From a checkpoint of a small image diffusion model: patch size [6, 6], batches of 128.
Rows from block 7, named by matrix and row number. Rows with one number belong to one attention dimension. Each number is 128 + 24 x the weight over its row's rms, rounded and kept within 0 to 255. All counts start at 0.
# q: attention query (model.blocks.7.attn.q.weight, 160x160), inputs 120-159
# k: attention key (model.blocks.7.attn.k.weight, 160x160), inputs 120-159
q.16 [123  85 140 136 129 126 101 161 105 133 125  85 121 104  72 228 115 144 111 151 164 137 173 135 119 131 123 134 120 104 157  91 126 109 149  95 132 117  97 142]
q.17 [114 119 118 107 123 132 127  71 132 129 148 134 161 121  59 189 126 125 129 118 113 110 152 136  93 126  98 168 101 111 124 105 116 137 152  95 133 114 118 115]
q.18 [115 128 105 141  96  60 140 111 114 149 112 101 118  99 135  95 135 121 107 120 151 141 131 125 131 136  66 126 155 133 142 126 157 143 131  92 109 157  96 122]
q.19 [ 96 138 102 165 145  90 129 105 172 150 129 115 141 111  96 140 113 137 142 128 172 160 160 107 121  87 147 113 107 116 107 128 146 113 110 108 125 179 150 175]
q.20 [113 120 149 105  98 140 123 110 133 105  95  93 124 112 102 213 112 143 142 166 135 137 127 164 118 127 116 132 103  89 123  87 113 121 151 141 163 140 126 132]
q.21 [111 133 116 136 156 122 120 197 125 138 141 167 118 123 189  71 113  99 131 120 159 119 130  99 134 151 162 111 151 173 141 158 141 117  89 121  80 126 133 154]
q.22 [ 96 153 107 161 110  92 144 163 131 112 114 141 146 138 144  65 121 123 123 134 166 190 158 105 168 146 101 143 118 103 142  96 158 128 116 137 101 131 141 140]
q.23 [130 129 154 129 142 147 158 130 165 132  78 143 101 124 139  98 134 137 112 146 119 117 139 157 137 165 139  68 152 143  93 136 170 166 163 111 122 115 130 120]
q.24 [ 90 109  87 135 132 125 142 131 142 116  79 103 132  91 124 175 104 111 148 171 162 120 181 112 109 107  95 129 102  90 158 111 121 128 165  80 102 108  97 141]
q.25 [122 117  91 102 123 144 109  68 124 130 157 120 124 124  70 122 165 142 110 107  88 106 143 142  95 131 105 176 107 138 124 127 137 146 155  84 139 126  98 115]
q.26 [165 138 124 138 129 118 139 102 147 114 150 136 142 129 140 189 154 112 131  98 110 141 113 131  97 104  82 114 139 161 106 118  89 144 121  96 116 135 117 109]
q.27 [133 141 147 155 123 170 141 110 147 150 105 117 159  87 122  92 177 153 156 147 157 208 178  95 114 111 133  94 141 116 126 119 159  84 124 139 102 158 115 124]
q.28 [104 125 165 134 100 150 126  93 142 103 108  93 127 103  92 205 113 166 142 149 121 147 150 162 115 126 113 119 105  98 129 102 122 119 161 133 149 127 120 151]
q.29 [142 132 135  81 120 130 138  79 115 143 129 118 140 126  63 188 148 110 113 135  86 124 123 155 102 125 119 166 119 104 120 103  83 150 163 107 157 125 132 100]
q.30 [122 109 108 160  99 154 135 138 170 130  92 135 131 138 181 115 105 144 143 136 162 147 126 140 137  95  81 121 119 110 113 106 159 107  99 166  93  98 114 115]
q.31 [133 131  84 155 114 106 107 160  90  90 116  99 141 148 123 141 133 105 151 138 157 141  79 126 133 104  74 181  85 136 162 101 105 157 141 156 124  90 131 121]
q.32 [134 119 115 141 139 119 108 130 134 115 133 118 118  92  80 170 139 137 146 131 137 128 160 136 110 111 126 107 115  96 133 124 104 125 154 127 100 120 143 149]
q.33 [149 108 157 141  92 124 125 183 174  69 149 118 115  89 100 158 173 147  86 148 153 165 125 129 133 159 160 164 145 131 168 105 140  91 158 123 122 103 129 165]
q.34 [125 186 158  96 142 155 101  93 116 204  86  96 119 148 126 129 118 125 124  90 111 157 123 123 132 138 123 125 116 132 103 178 125 149 120 114 142 117 111 104]
q.35 [153 123 139 158 146 105 130 146 106  91 122  93 138  74 117 111 193 143 142 108 126 159 117 106 149 148 125 141 123 126 145 137 109 120 181  98 129 139 100 133]
q.36 [116 123 133 142 129 132 116  96 152 124 172 117 155 107 106 150 149 153 124 127 118 150 166 146 114 132 133 121 125 109 148 130 108 122 182 135 109  92 141 148]
q.37 [145 122  95  87 133 129 157 152 136 155 111 133  88 136  97 166 103  95 142 128 133  98 128  92 151 136 109 111 164 138 145 158 177 169 121 105 106 133 128 124]
q.38 [159 115 108  95 125 105 127 115 112 153  65 126 132 117 137 169 175  96 165 115 127  98  93  90 144 148 141  61 105 144 134 132 136 148 133  98 128 168 119  90]
q.39 [110 112  92 118 130  91 137 130 111  94 131 161 142 161 167 109  95 136 119  98  97  93 130 106 125 119 111 153 118 136 128  95 102 116  76  96 129 166 143 136]
q.40 [118 121 102 144 177  94 157  98 107 151  78 120 159 157 140  81 112 117 153 115 107  96 130  91 158 115 110 129 113 128  77 164 134 162 134 108 146 145 128 105]
q.41 [127 136 139 117 103 127 141 128 115 132 129 139 130 136 173 105 125 102 123 125 133 129  90 118 152 130 134 141 133 170 124 111 144 117 101 142 153 151 115 114]
q.42 [128 155 108 102 141 150  74 133 108  99 111 146 164 149 115 129 110 141 104 108 141 128 128 125  95 146 154 129 145 141 180  94 117 130 142  61 162 144 108 154]
q.43 [135 150 143 112 119 145 117 159 129 122 137 134 137 148 179 106 100 137  98 126 129 167  84 134 147 126 124 154 142 148 126 135 147 136  95 137 178 132 125 142]
q.44 [121 144 141 131 121 132 137 151 119 123  94 143 132 123 177  89 111  96 109 125 119 118 103 104 140 141 133 131 129 157 125 131 146 141  74 131 145 146 119 122]
q.45 [123 108  91 129 108 125 115 127 167 139 128 124 111 100  66 132 130 154 136 134 113 153 161 133 114 149 105 105 113  76 147 125 125 134 155 124  92  96 147 144]
q.46 [120 132  89 115  79 111 103 126 159 154 101 144  99  93  72 146 128 122 144 154 122 145 148 149 126 154 115 116 139  94 145 128 133 135 154 143  95 111 128 127]
q.47 [117  96  90 102 156 140 123 112 140 135 136 161 159 125 101 120 101 117 119 100 141 130 166 110 154 124 124  99 137  92 125 156 158 116 156  98 136 129 130 147]
q.48 [134 139 173 117 124 140 154  93 135 129 144 109 136 159 144 118 127 145 138 147 115 179 119 121 158 152 144 147 135 110 119 111 133 104 137 146 157 141 150 107]
q.49 [117 141 120 130 129 162 163 155 106  97 113  92 119 137 156 115 147 112  92 148 107 143 127 111 135 180  83 150 135  99 103  98 140 101 100 120 140 123 135 118]
q.50 [ 99 100 115 127 108 155 111 119 137 153 161 148 165 140 101 146  98 144 148 132 125 121 152 121 133  97 155 176 144 112 115 134 119 108  72 182 118 142 138 140]
q.51 [ 85 110 138 116 153 153 133 159 126 143 166 166 146 151 119 113 139 142 157 142 154 132 129 132 118 121 132 123 145 134 150 161 113 131  93 148 131 155  91 102]
q.52 [128 127 144 123 132 123 125 146  94 133 119 156 125 163 164 173 148 126 135 117 109 152  77 141 133 136 127 156 101 132 130 110 146 151 108 146 147 130 143 131]
q.53 [118 110 163 127 144 139 159  94 142 139 151 150 136 106 128 127 130 157 139 147 129 148 158 151 133 127 115  56 158  92 151 168 150  84 121  79 132 149  96  82]
q.54 [148 146 121 140 108 118 116 174  97 157 160 120  97 131 117 156 113 110 104 117  99  71  94 177 160 152 164 150 151 157 111 142 121 146 140 138 118 103 172 143]
q.55 [156 138 167 125 125 141 167 131 118 144 133 112 101  98 174 103 115 160 114 135 118 132 155 154 116 140 128 107 152 132 123 126 123  99 128  76 117 135  89 119]
q.56 [122 140 182 119 116 147 156 109 128 116 149 111 146 142 144 147 111 137 131 157 132 179 126 121 152 142 133 132 131 108 128  95 110  92 137 144 150 134 146  92]
q.57 [141 132 187 118 102 135 156 133 120 156 147  86 134 152 137 117  99 140 129 157 126 158 101 124 170 124 170 156 132 123 121 108 114 136 121 151 149 145 159 152]
q.58 [ 76 119  81 116 115 129 109 125 104 103 140 162 139 134 124 122 143 121 143 139 144 134 140 112 139 127 123 157 113  75 127 139 124  20 113 172 137 135 145  96]
q.59 [125 141 141  95 148 154 127 171  90 150 165 155  96 136  95 159 116 143 135 156 108  77 100 152 136 157 150 128 163 150 122 165 123 142 141 139 129 120 131  74]
q.60 [146 150 117 152 118 121 127 120 123 131 155 121  98 133  90 123 107 132 148 149  99 123 177 127 110 122 118 111 145 168 146 100  92 151  69 115  82 111 122 122]
q.61 [106 119 148 134  75 144 132 105 145 117 135 160 106 130 132 143 117 140 117 156 134 157 181 133  78 135 107 174 119 133 153  71 112 104 119 147 101 110  95 113]
q.62 [124 132 143 134 123 118 141 131 139 127 112 116 105 143 187 148 114 120  90 141 100 121 124 136 149 147 106 111 108  94 121  88 150  85 124 109 127 106 145 166]
q.63 [138 140  84 138 124  93 102 164 112 105 119 109 134 147 142 111 156  88 128 124 131 123 106 124 137 159 137 130 109 137 136 116 135 160 171 139 125 111 164 152]
q.64 [109 122  98 152 144 115 131 130 137 106 116 129 105 110 141 181  84 121 128 118 173 114 137 116 110 108 107 136  96 121 139 107 138 158 156 127 121 102 129 134]
q.65 [100 135 114 164 134 126 157 125 127 126 107 110 139 110 159 156  81 164 121 135 162 132 143 135 118 106  74 129 107  98 139 141 116 154 153 145 118 120 119 158]
q.66 [128 129 125 114 116 114 117  85 151 118 126 131 130  88  88  99 178 114 156 111 113 162 164 106 117 122 157  98 147 108 138 127  98 118 148 109 128  84 139 112]
q.67 [150 123 149 160 107 141 158  97 135 124  98 122 134 103 162 101 125 119 113 104 129 160 127 112 100  96 141 182 119 125 120 113  96  52  81 132 134 133 130 156]
q.68 [152 124 128 115 128 118 137 178 128 138 115 158 163 149 170 102 115  87 128 120 120 114  85  99 157 109 128 107 143 149 108 150 121 106  52 134  98 128 127 133]
q.69 [128 126 118 127 135 122 146 157 117 106 143 113 142 139 164 117  80 113  93 109 152 138 114 144 140 167 116 189 150 120 136 104 142 176 129 102  94 135 104 113]
q.70 [154 118 128 163 123 119 112 134 139 140 129 135 146 117 130 111 181 127 128 116 115 120 136 140 114 144 176 132 128 144 130 127 119  85 117 105 115 105 139 123]
q.71 [110 124 103  88 123 128 152  93 129 120 167 105 107 156  78 106 128  99 124 124 135 156 114 107 133 135 132 186 138 133 105 114 108  84  96 119 109 125 125 133]
q.72 [ 85 151  96  87 141 147 120 102 112 121 116 138 130 136 170 144 157 136 121 108  99 114 126 131 164 158 140 153 169 108 104 147 149  52 101 107 113 124 117 110]
q.73 [108 121  82 156 141  99 137 124 137 123 103 137 145 117 156 139 111 148 120 117 180 148 135 120  93 130 104 126  94  88 148 170 138 127 160 103 126 136 129 132]
q.74 [141 121 138 121 103 119 136  86 142 124 113 128 119  85 101  98 167  99 146 117 107 156 157 100 109 114 169 142 138 119 134 112  85  81 123 121 123  84 134 131]
q.75 [111 116 115 103 121 113 101 105 144 126 119 161 104 110 101 138 141  77 183 155 123 110 150 111 115 110 135  68 137 116 156 121 124 158 151 132 125 115 129  91]
q.76 [115 131 137 108 110 145 115  87 154  98 113 107 115 127  73 153 140 168 120 133 113 164 163 148 121 162 138 146 113 101 117 104 148  90 152 125 144 139 132 110]
q.77 [155 132 116 101 132 123 108 153 130 130 140 149 113 149 100  90 153  79 151 111 122 115 104 106 135 132 174 110 156 147 126 135 118 121  68 106 114 126 134 108]
q.78 [138 103 127 169 114 151 128 128 146 129 104 135 133 123 161 119 134 114 128 124 138 128 124 161 112 128 155 159 112 127 132 129 113  68  82 134 102 135 131 137]
q.79 [ 97 137  98 112 141 136 128 164 121 132 152  93 145 163 143 147 102 179 107 128 146 130 116 152 150 165  86 149 112  95 120 124 156 146 138 139 112 128 115 145]
q.80 [136 132 133 152 135 134 159 128 108 168 107 140 110  93 116 156 151 123 132 152 141 101 162 135 121 140 132 126 149 116 118 145 148  94 106 123  98 131 100 132]
q.81 [135 125 131 139 127 140 115 137 110 125 167 109 120 167 140 177  67 162 124  93 110 111 125  99 114  83 143 142 108 174 134 110 120 130 128 115 105 126 155 146]
q.82 [137 135 124 142 130 132 137 127 133 139 148 148 117 120 170 154 142 143 126 107 117 138 165 117 127 114 160 146 131 159  99 136 174  98 119 107  92 144 128 132]
q.83 [123 143 144  83 136 118 132 116 117 133 161 118 115 143  79  80 141 104 139 139 136 147 130 115 150 159 127 171 136  80 122 123 138 101 111 128 140 125 143 124]
q.84 [133 116 138 113 117 164 129 102 140 176  96 134 116 114 121 148 165 129 125 145 120 123 152 110 152 141 139  71  99 103 101 156 176  86 139 156 128 133 158 122]
q.85 [142 122 140 124 130 140 164  83 135 141 132 164 114 109 114 143 124 121 118 126 114 120 183 137 133 115 141 153 144 149  95 137 155 105 103 119 125 136 130 135]
q.86 [105 139  85 120 151 134 128 168 139 142 132 105 135 141 112 120 138 138 110 125 133 123 116 165 158 145 131 118 131 159 128 149 136 177 152 118 102 147 118 115]
q.87 [124 128 146 136 132 141 118 112 111 124 103 149 130 123 114 114 114 111 134 133 115 108  90 123 114 124 106 114 133 135 149 134 104 155 106 152 177 131 126 126]
q.88 [136 138 135 151 130 120 121 138 106 143 113 160  96 107 117 206 134  92 112 152 172 103 134 151 124 117 124 124 129 148 142 159 143 110 136 142 118 131 120 143]
q.89 [142 132 138 173 120 121 117  94 127 125  96 152 132  63 117 187 152 118 124 132 133 110 158 118  98 104 118  91 121 111 156 131 124 120 152 133 117  96 112 116]
q.90 [115 153 129  93 150 123 125 128 120 131 164 156 117 134 158 126 167 132 125 119 118 128 118 146 133 171 142 123 147 128 122 139 130 105  92 122 124 163 117 116]
q.91 [107 117 101 129 117 124 106 136 126 111  94 107 147 132 103 126  78 129 138 142 147 108 111 137 133 123  98  87 108  88 157 124  90 169 160 140 156  94 132 135]
q.92 [165 142 118 133 143 120 129 173 140 131 112 134 131 156 151  71  88  92 123  88 162 115  66 103 129 106 134 118 150 130 129 159 104 145  99 128 126 124 140 137]
q.93 [118 129 157 128  99 139 124  82 137 137  97 137 119  86  92 164 177 142 135 146 122 150 142 143 125 165 110 108 126  90 131 132 146 131 161 150 164 112 130 111]
q.94 [106 116  97 104 134 112 120 155 139 109 110  93 145 147 109 110  93 126 139 148 161 128 106 148 144 148  83  98 111  70 141 111 101 153 145 136 135 101 130 127]
q.95 [128 121 121 142 122 114 137 105 121 121 149  98 125 150 125 127  80 130 130 121 152 135 168  98 127  88 104 181 118  95 103 111 145  55 117 125 107 132 150 156]
k.16 [ 98 142 106 148 141 116 131 113 130 133 113 156 119 122 139 142 110 102 148 122 156 102 129 114 110 102 106 125 108 161 131 138 136 124 111 120  85  98 122 143]
k.17 [129 100 149 150 113 110 162  67 116 130 137 124 121  96 103 156 157 125 115 142 144 146 125 117  99 101 114 124  99 109 153 116 126 140 131 123 119 118 118 119]
k.18 [157 119 114 174  96  81 178 103 109  93 129 110 123 112 148 121 154 107 154 155 156 149 130 147 113 123 116 120 104 129 138 116 143 110 159 130  86 152  99 153]
k.19 [125 161 141 110 127 170 133 133 149 177 102 104 112 139 113 129 121 141 111 142 116 170 144 103 110 139 136 113  86  93 128 138 134  82 106 116 131 143 123 158]
k.20 [123 100 130 101 120 130 107  88 123  88 101  79 101 112  94 144 151 168 126 140 119 137 164 148 121 119 113 134 103  95 120 109 163 119 152 127 156 133 118 122]
k.21 [132 164 115 144 137 137 133 208 124 143 110 140 136 136 168  93  99  85 138 132 167  89 112 116 143 152 154 129 149 159 122 109 119  99  98 119 102 143 117 151]
k.22 [130 127  85 140 114 103 168 146 111 100 117  70 130 142 126  98  97 108 104 145 169 179 137 129 121 114  93 123 125  97 126 116 129 131 162 134  91 112 134 133]
k.23 [131 140 138 127 121 144 110 161 139 156  86 145 131 115 120 122 143 113 122 155 119 145 135 139 124 136 166  58 123 124 146 148 135 202 118 125 125 113 138 125]
k.24 [ 79 109  96 130 129 116 117  78 119 128 127 106 129 114 134 152 163 168 115 128 157 160 133 113 116 107 110 154  94 154 114 119 146 108 151 134 130 127 119 125]
k.25 [108 114 148 118 129 128 133  56 127 131 142 125 115  94  82 124 141 141  94 115 102 145 112 119 116  90 109 138  95 125 134 128 124 160 130 117 154 122 122 102]
k.26 [151 136 135 163 116 127 135  93 113 133  81 136 127  95 147 149 134 115  96 120 109 133  97 121 104 111 149 135 135 175 113 127 123 117 121 166 130 138 144 128]
k.27 [154 114 144 142 113 139 143  98 151 153 115 129 128  74 153 110 157 110 124 134 130 161 152 114  94 120 161 153 140 120 134 109 121  29 115 139 107 103 156 132]
k.28 [127 102 131 102 114 134 102 101 109  99  95  72  84 118 106 165 138 168 146 138 132 153 169 148 108 110 132 126 108 127 123 106 154 127 156 126 157 123 127 118]
k.29 [125 106 144 110 128 117 137  52 118 114 141 117 124 119  80 149 152 132 124 121 119 155 110 118 106 102 114 150 113 110 137 136 119 131 138 133 159 129 140  81]
k.30 [136 106 115 168 116 136 116 171 132 135 116 147 154 120 193 120  74 192 128 128 119 105 152 149 142  98 116 127 129 123 122 127 130 123 121 134 116 118 131 156]
k.31 [122 126 109 146 130 129 129 160 104  94 123 107 129 149 152 170  70 153 129 126 167 109  84 138 128 108  81 151 117 119 137 108 125 135 146 136 129 131 130 109]
k.32 [116 122  85 127 115 111 126 122 133 124  96 126 122  95  73 123 121 110 139 136 153 112 187 129 113 130 116 121 135  89 141 123 135 112 175 106  93 112 109 135]
k.33 [ 92 106  97 149 176  87 155  88  91 162 154 112 140 133 107  99 126 126 182 126 135 117 175 112 139  97  86  96 141  75  90 131 110 161 144 105 121 166 136 144]
k.34 [105  86  86 149 124 106 167 150 123  70 138 111 162 112 129 135 112 160 148 135 191  90 160 129 136 117  69 111 175 119 153 110 160  93 160 159 123 138 101 128]
k.35 [164 124 135 112 121 165 137 148 109 126 112 123 114 150 169 144 118 100  96 148 119 105  84 173 122 134 151 123 122 160 120 120 112 125 114 148 138 106 137 124]
k.36 [114 119 101 131 121 132 119 130 157 152 108 124 125 112  75 132 138 132 154 141 141 141 187 134 116 128 134 114 115  78 136 129 135 103 168 110  99 124 130 136]
k.37 [138 132 152 121 145 109 158 119 120 138 168 121 146 148 162 133 139 131 118 123 136 127  69 114 143  94 143 134 136 177 132 130 100 131  84 124 151 170 136 121]
k.38 [133 129 108 123 121 132 107 142 122  91 141 114 110 121  90 100 111 119 141 113 126 126 161 133 117 132 100 149 118  91 134 120 148 143 151 140 125  78 112 121]
k.39 [141 153 147 123 136 140 134  90 167 144 114 122 107  99  88 114 154 117 143 142 122 166 183 108  94 145 151 109 117 105  99 140 168  82 172 139 121 110 128 144]
k.40 [148 116 182  96  76 138 115 159 142  98 111 131 125 128 124 148 133 132 107 126 126 138  83 118 121 148 138 181 106 178 174 108 129 103 119 138 151 121 131 117]
k.41 [134 134 152 131 138 142 140 144 112 130 130 129 135 167 199 145 117 135 122 133 115 125  75 126 137 128 129 134 122 148 114 143 121 159  79 136 153 129 134 128]
k.42 [151 126 142 159 101 126 158 129 136 145 135 138 106 132 233 163 135 138 139 156 106 130 118 140 150 143 100 116 127 139  56 137 166 147 102 162  98 135 153 132]
k.43 [117 114  99 138 122 121 125 123 138 129 114 112 123 121  83 134 132 118 136 146 145 114 170 142 128 149 126 125 124  83 129 121 123 104 177 120  87 115 122 136]
k.44 [151 118 150 167 161 155 101 196 122 100 158 135 110 134 183 129 122 140 122  91 101 138 102 103 119 119 124  96 112 144 136 139 127 148  73 144 124 128 141 140]
k.45 [119 123 116 118 114 126 122  70 137 121 104 134 125 107  76 109 129 116 144 139 146 121 165 130 130 134 129 140 128  88 111 137 142 112 190 122 112 103 119 117]
k.46 [131 123 170  94 185 144 132 119 114 100 190 119 129 176 115 151 128 142 130 104 141  88 117 105 143 130 139 137 158 146 106 132 147 135 121 118 171 136 118 111]
k.47 [168 153 145 153 112 105 154 126  85 106 132  76  88 163 178 142 142 109 122 144 117 166  67 125 132 126  97 169  97 136 121 117  99 128  99 157 117 124 138 115]
k.48 [134 138 174 115 125 135 159 100 146 134 153 130 149 171 154 100 145 134 129 141 115 186 100 113 158 170 132 147 150 103 114 109 138 115 128 129 150 144 151 106]
k.49 [131 158 158 110 135 138 158 101 134 140  99 112 120 126 147  96 140 118 125 123 118 166 111 103 149 186 130 161 131 108 127  81 144  80 133 145 144 132 145 133]
k.50 [ 85 120 108 107 127 133 107 112 119 128 137 148 158 112 105 129  99 142 153 134 154 136 136 127 133  97 146 184 126  97 127 136  95  44  89 177 133 147 147 130]
k.51 [ 70 114 105 122 132 147 116 130 113 158 137 145 132  91  92 108 133 132 165 143 139 126 146 120 124  99 126 131 113  91 142 155 116 123  97 168 104 151 117 104]
k.52 [142 140 174 117 124 152 124 160 119 170 175 128  92 116  96 100 111 110 128 141  97 110 142 118 136 142 141 101 158 107 147 116 143 129  69 123 110 154 133 122]
k.53 [100 109 132 120 133 164 141 109 141 124 147 124 116 125 120 142 133 156 147 143  97 132 158 112 126 142 114  94 134  96 131 156 148 136 113  94 112 135  99 104]
k.54 [147 140 113 116 108 119 114 154  95 139 158 130 102 115 109 136 102 124 102 137  98  75 108 150 148 152 164 136 149 142 117 123 133 173 161 144 108 112 176 155]
k.55 [146 131 169 133 133 133 173 141 137 147 135  92 111 106 153 105 117 159 104 132 119 141 150 134 131 164 136 100 158 134 114 117 129  81 113  97 104 111 102 120]
k.56 [128 141 177 131 123 131 164 116 135 157 171 145 143 157 138 115 143 123 148 134 130 177 119 114 146 157 139 135 147  94 124 114 141 100 118 133 147 146 144  95]
k.57 [153 144 188 129 109 117 145 142 121 158 154 102 128 150 147 118 125 123 103 148 140 158  91 124 162 145 158 152 141 134 122  82 132 146 125 159 140 139 163 152]
k.58 [ 78 130 109 124 125 113 119 146 115 109 102 160 123 127 157 111 144 107 144 115 147 142 137 117 149 129 117 151 101  78 135 100 123  51  95 165 144 130 125  97]
k.59 [112 141 111  91 160 144 128 153 116 133 159 151  86 132  85 149 111 140 131 144  98  97 113 122 130 142 145 125 148 149 129 140 124 174 139 142 126 115 126  72]
k.60 [166 119 147 164 132 151 136 144 126  93 138 143 104 174 116 123  95 118 110 128 133 115 102 143 110 117 136 146 101 131 106 139 152 149  73  79 147 164 111 132]
k.61 [105 113 129 140 108 130 129  94 143 116 116 137 104 162 156 167  97 148 110 150 108 112 165 157 113 132 104  96 132 119 118 139 154 145 120  89 109 107 102 109]
k.62 [138 116 129 131 103 128 125 129 141 125 128 141 118 153 194 145  92 116  77 135 101 110 135 133 139 143 111  89 113 111 104  95 144 124  99 102 123 112 144 164]
k.63 [136 124  91 129 108  98  85 163 121 109 131 120 137 137 139 101 143  94 129 138 138 115 110 138 134 138 138 118 107 126 128 130 126 197 187 134 128 122 163 150]
k.64 [ 99 116 125 109 126 124 137 106 127 122 139 126 110  91  77 154 125 110 114 121 141 138 153 112 112 151 140 109 101 141 116 130 136 100 141 125 112 121 125 108]
k.65 [121  97 130 159 135 131 117 107 118 132 136 100 145 131 116 155 100 127  94 124 159 118 132 129 113  97  99 116 112 101 138 139 118  82 167 138 145 117 109 118]
k.66 [138 116 129 123 142 135 135 133 138 142 137 119 155 121 148 141 163 141 125 118 122 144 147 111 158 164 122 122 130  67 136 177 139  99 113 153  97  87 150  95]
k.67 [142  98 157 127 105 127 138  94 139 150 123 126 137  74 140 107 156  91 116 115 143 161 156 115 108 105 136 151 132 115 135 122 130  70  90 162 126 120 145 134]
k.68 [157 127 117 170 144 118 106 167 151 119 103 113 117 116 114  53 132  80 147 140 112 134 124 128 144  96 164 103 139 109 123 109 113 137  98 105  99 138 126 162]
k.69 [140 185 113  96 124  98  90 126 117 120 127 123 117 150  98 101  91 107 153 142 103 104 104 133 119 115 102 101 133 129 125  89  96 122 111 107 138 146 120 129]
k.70 [143 141 120 126  97 107 118 116 151 102 140 132 116 110 147  92 103 138 138 134 112 107 174 159 126 112 140 149 134 152 132 101 119 139 146 112  97 149 127 151]
k.71 [ 99 137 126  89 150 124 128 118 138 112 164 110 107 139  87  99 129 119 135 124 159 139 139 110 137 136 128 161 131 110 123 117 130  82 124 141 126 130 152 133]
k.72 [135 138  85 168 141  77 136 112 162 120 110 193 147 138 146 155 182  90 141 103 185 118 126 135 134 156  91 143 120 154 112 154 131 132 125 134 127  70 128 164]
k.73 [137 123 110 172 113 112 148 113 164 113 134 101 165 132 151 134 120 127  96 115 165 141 131 140 148 116  87 142 103 125 130 138 137 124 179 114 116  98 110 116]
k.74 [148 119 133 127 119 148 149 127 161 141 129 124 142 110 146 130 187 114 108 119 147 156 171 123 148 154 139 135 127  80 144 174 137  84 116 157  99  92 153 114]
k.75 [132 140 119 134 153 148 135 145 141 139 116 126 134 159 127 149 167 123 129 148 131 140 106 114 137 160 136  79 118  90 132 187 138 186 121 136 109 107 128  90]
k.76 [139 118 110 110 136 149 148  94 133 117 128 106 158 118 152 190 165 107 137 137 159 170 126 117 139 135  96 140 135  86 142 156 139 135 136 155 119 143 135 125]
k.77 [142 143 127 101 135 125 142 160 149 135 124 155 114 137 126  79 138  89 155 136 110 148 141 121 134 144 145 133 151 131 128 110 105 160  66 113  92 138 136 129]
k.78 [132 123 118 131 102 120 139 111 126 120 112 141 107 111 124  69 101 109 147 142 126 146 168 152  92  83 132 149 138 163 128  87 114 164 104 117 105 159 127 159]
k.79 [ 92 140  98 118 123 114 115 154 113  97 138  99 115 155 127 115  61 151 138 134 147 118 135 145 119 104  89 139 124 120 124  83 123 152 159 105 144 150 115 153]
k.80 [117 114 121 142 138  90 115  93 126 138 137 172 112  78  99 179 134 109 119 128 162 117 116 137 107  96  90 119 115 132 165 142 124 113 131 140  98 124 147 135]
k.81 [146 130 173 198 104 116 113 140 145 130 125 144 150 115 188 119 136 125 150 120 149  99 141 170 132 125 172 119 133 161 113 129 139  88 123 140 114 166 141 159]
k.82 [159 127 149 164 111 127 126  97 144 149 106 137 152  86 135  92 181 123 124 126 112 133 170 130 117 129 167 139 157 117 122 122 139  68  84 147 109 125 128 127]
k.83 [106 129 118  81 134 140 131 114 124 121 151 110 116 138  78 171 118 108 123 111 137 133 103  98 124 139 110 170 121 121 136 135 107 118 132 122 135 114 139 119]
k.84 [120 143 147 159 160 126 160  83 136 100 157 103 105 117 109  96 148 121 138 123 110 185 132 100  72 141 141 163 111 129 146  96  94 129 154  82  99 118 125 130]
k.85 [123 126 141  93  85 146 108  87 143 153 127  96 123  77 125 126 129 122 129 159 137 143 168 131 136  77 119 181 131 116 137 130 150 106 118 150 137 153 160  97]
k.86 [149 132 113 146 127 115 104 155 131 138 165 143 124 141 141 143 154 121 118 135 133 107 110 139 169 161 171 115 132 159 106 155 157 121 158 143 102 134 132 132]
k.87 [117 129 120 112 145 142 126 128 123 116 134 122 107 163 124 133  84 140 122 122 134 128  99 123 137 109  85 125 110 133 126 123 135 205 134 132 147 143 132 126]
k.88 [119 132  93 116 172 131 152 139 100 136  89 102 125 112 108 137 153 128  93 119 107  99 120 103  96 137  67 135 128 139 152 127 150 121 133 107  89 110  91 114]
k.89 [117 112 138 114 121 107 145  85 124 123 131 140 105  86 109 125 106 102 149 129 139 147 157 121  76  94 106 100 107 119 173 143 110 148 141 101 126 121 121 122]
k.90 [115 116 121 135 132 130 109 102 139 155 132 178 139 130 108 133 167 109 127 114 100 137 124 114 151 168 131 121 148 150  98 152 151 129  77 160 120 121 128 138]
k.91 [101 130 107 107 135 127 127 174 125 107 134 103 106 184 149 143  57 148 130 139 140 107 120 152 125 116  90  93 101 120 143 111 121 184 175 105 146 138 117 132]
k.92 [187 132  99 157 140  95 114 185 122 137 130 173 125 155 177  69 116 102 150  99 120 112 116 107 137 108 152  84 129 103 117 154 107 145 101 114 108 121 137 159]
k.93 [ 90 110 130  92 120 147 140  77 134 126 137 108 127 111  84 160 122 133 130 153 115 148 150 118  99 140 106 136 109 113 154 116 118 142 168 113 146 108 120 106]
k.94 [ 94 120  81 112 126 117 108 176 131 115 128 124 120 184 133 188  91 135 129 138 145 108 112 138 134 136  92 113 111 122 119 120 130 146 182 120 129 126 118 147]
k.95 [121 132 108 128 113 129 147 109 130 119 102  94 144 109 137 138  99 129 136 121 157 137 158 120 102  85  96 185 126 107 132 109  99  79 125 112 118 137 130 142]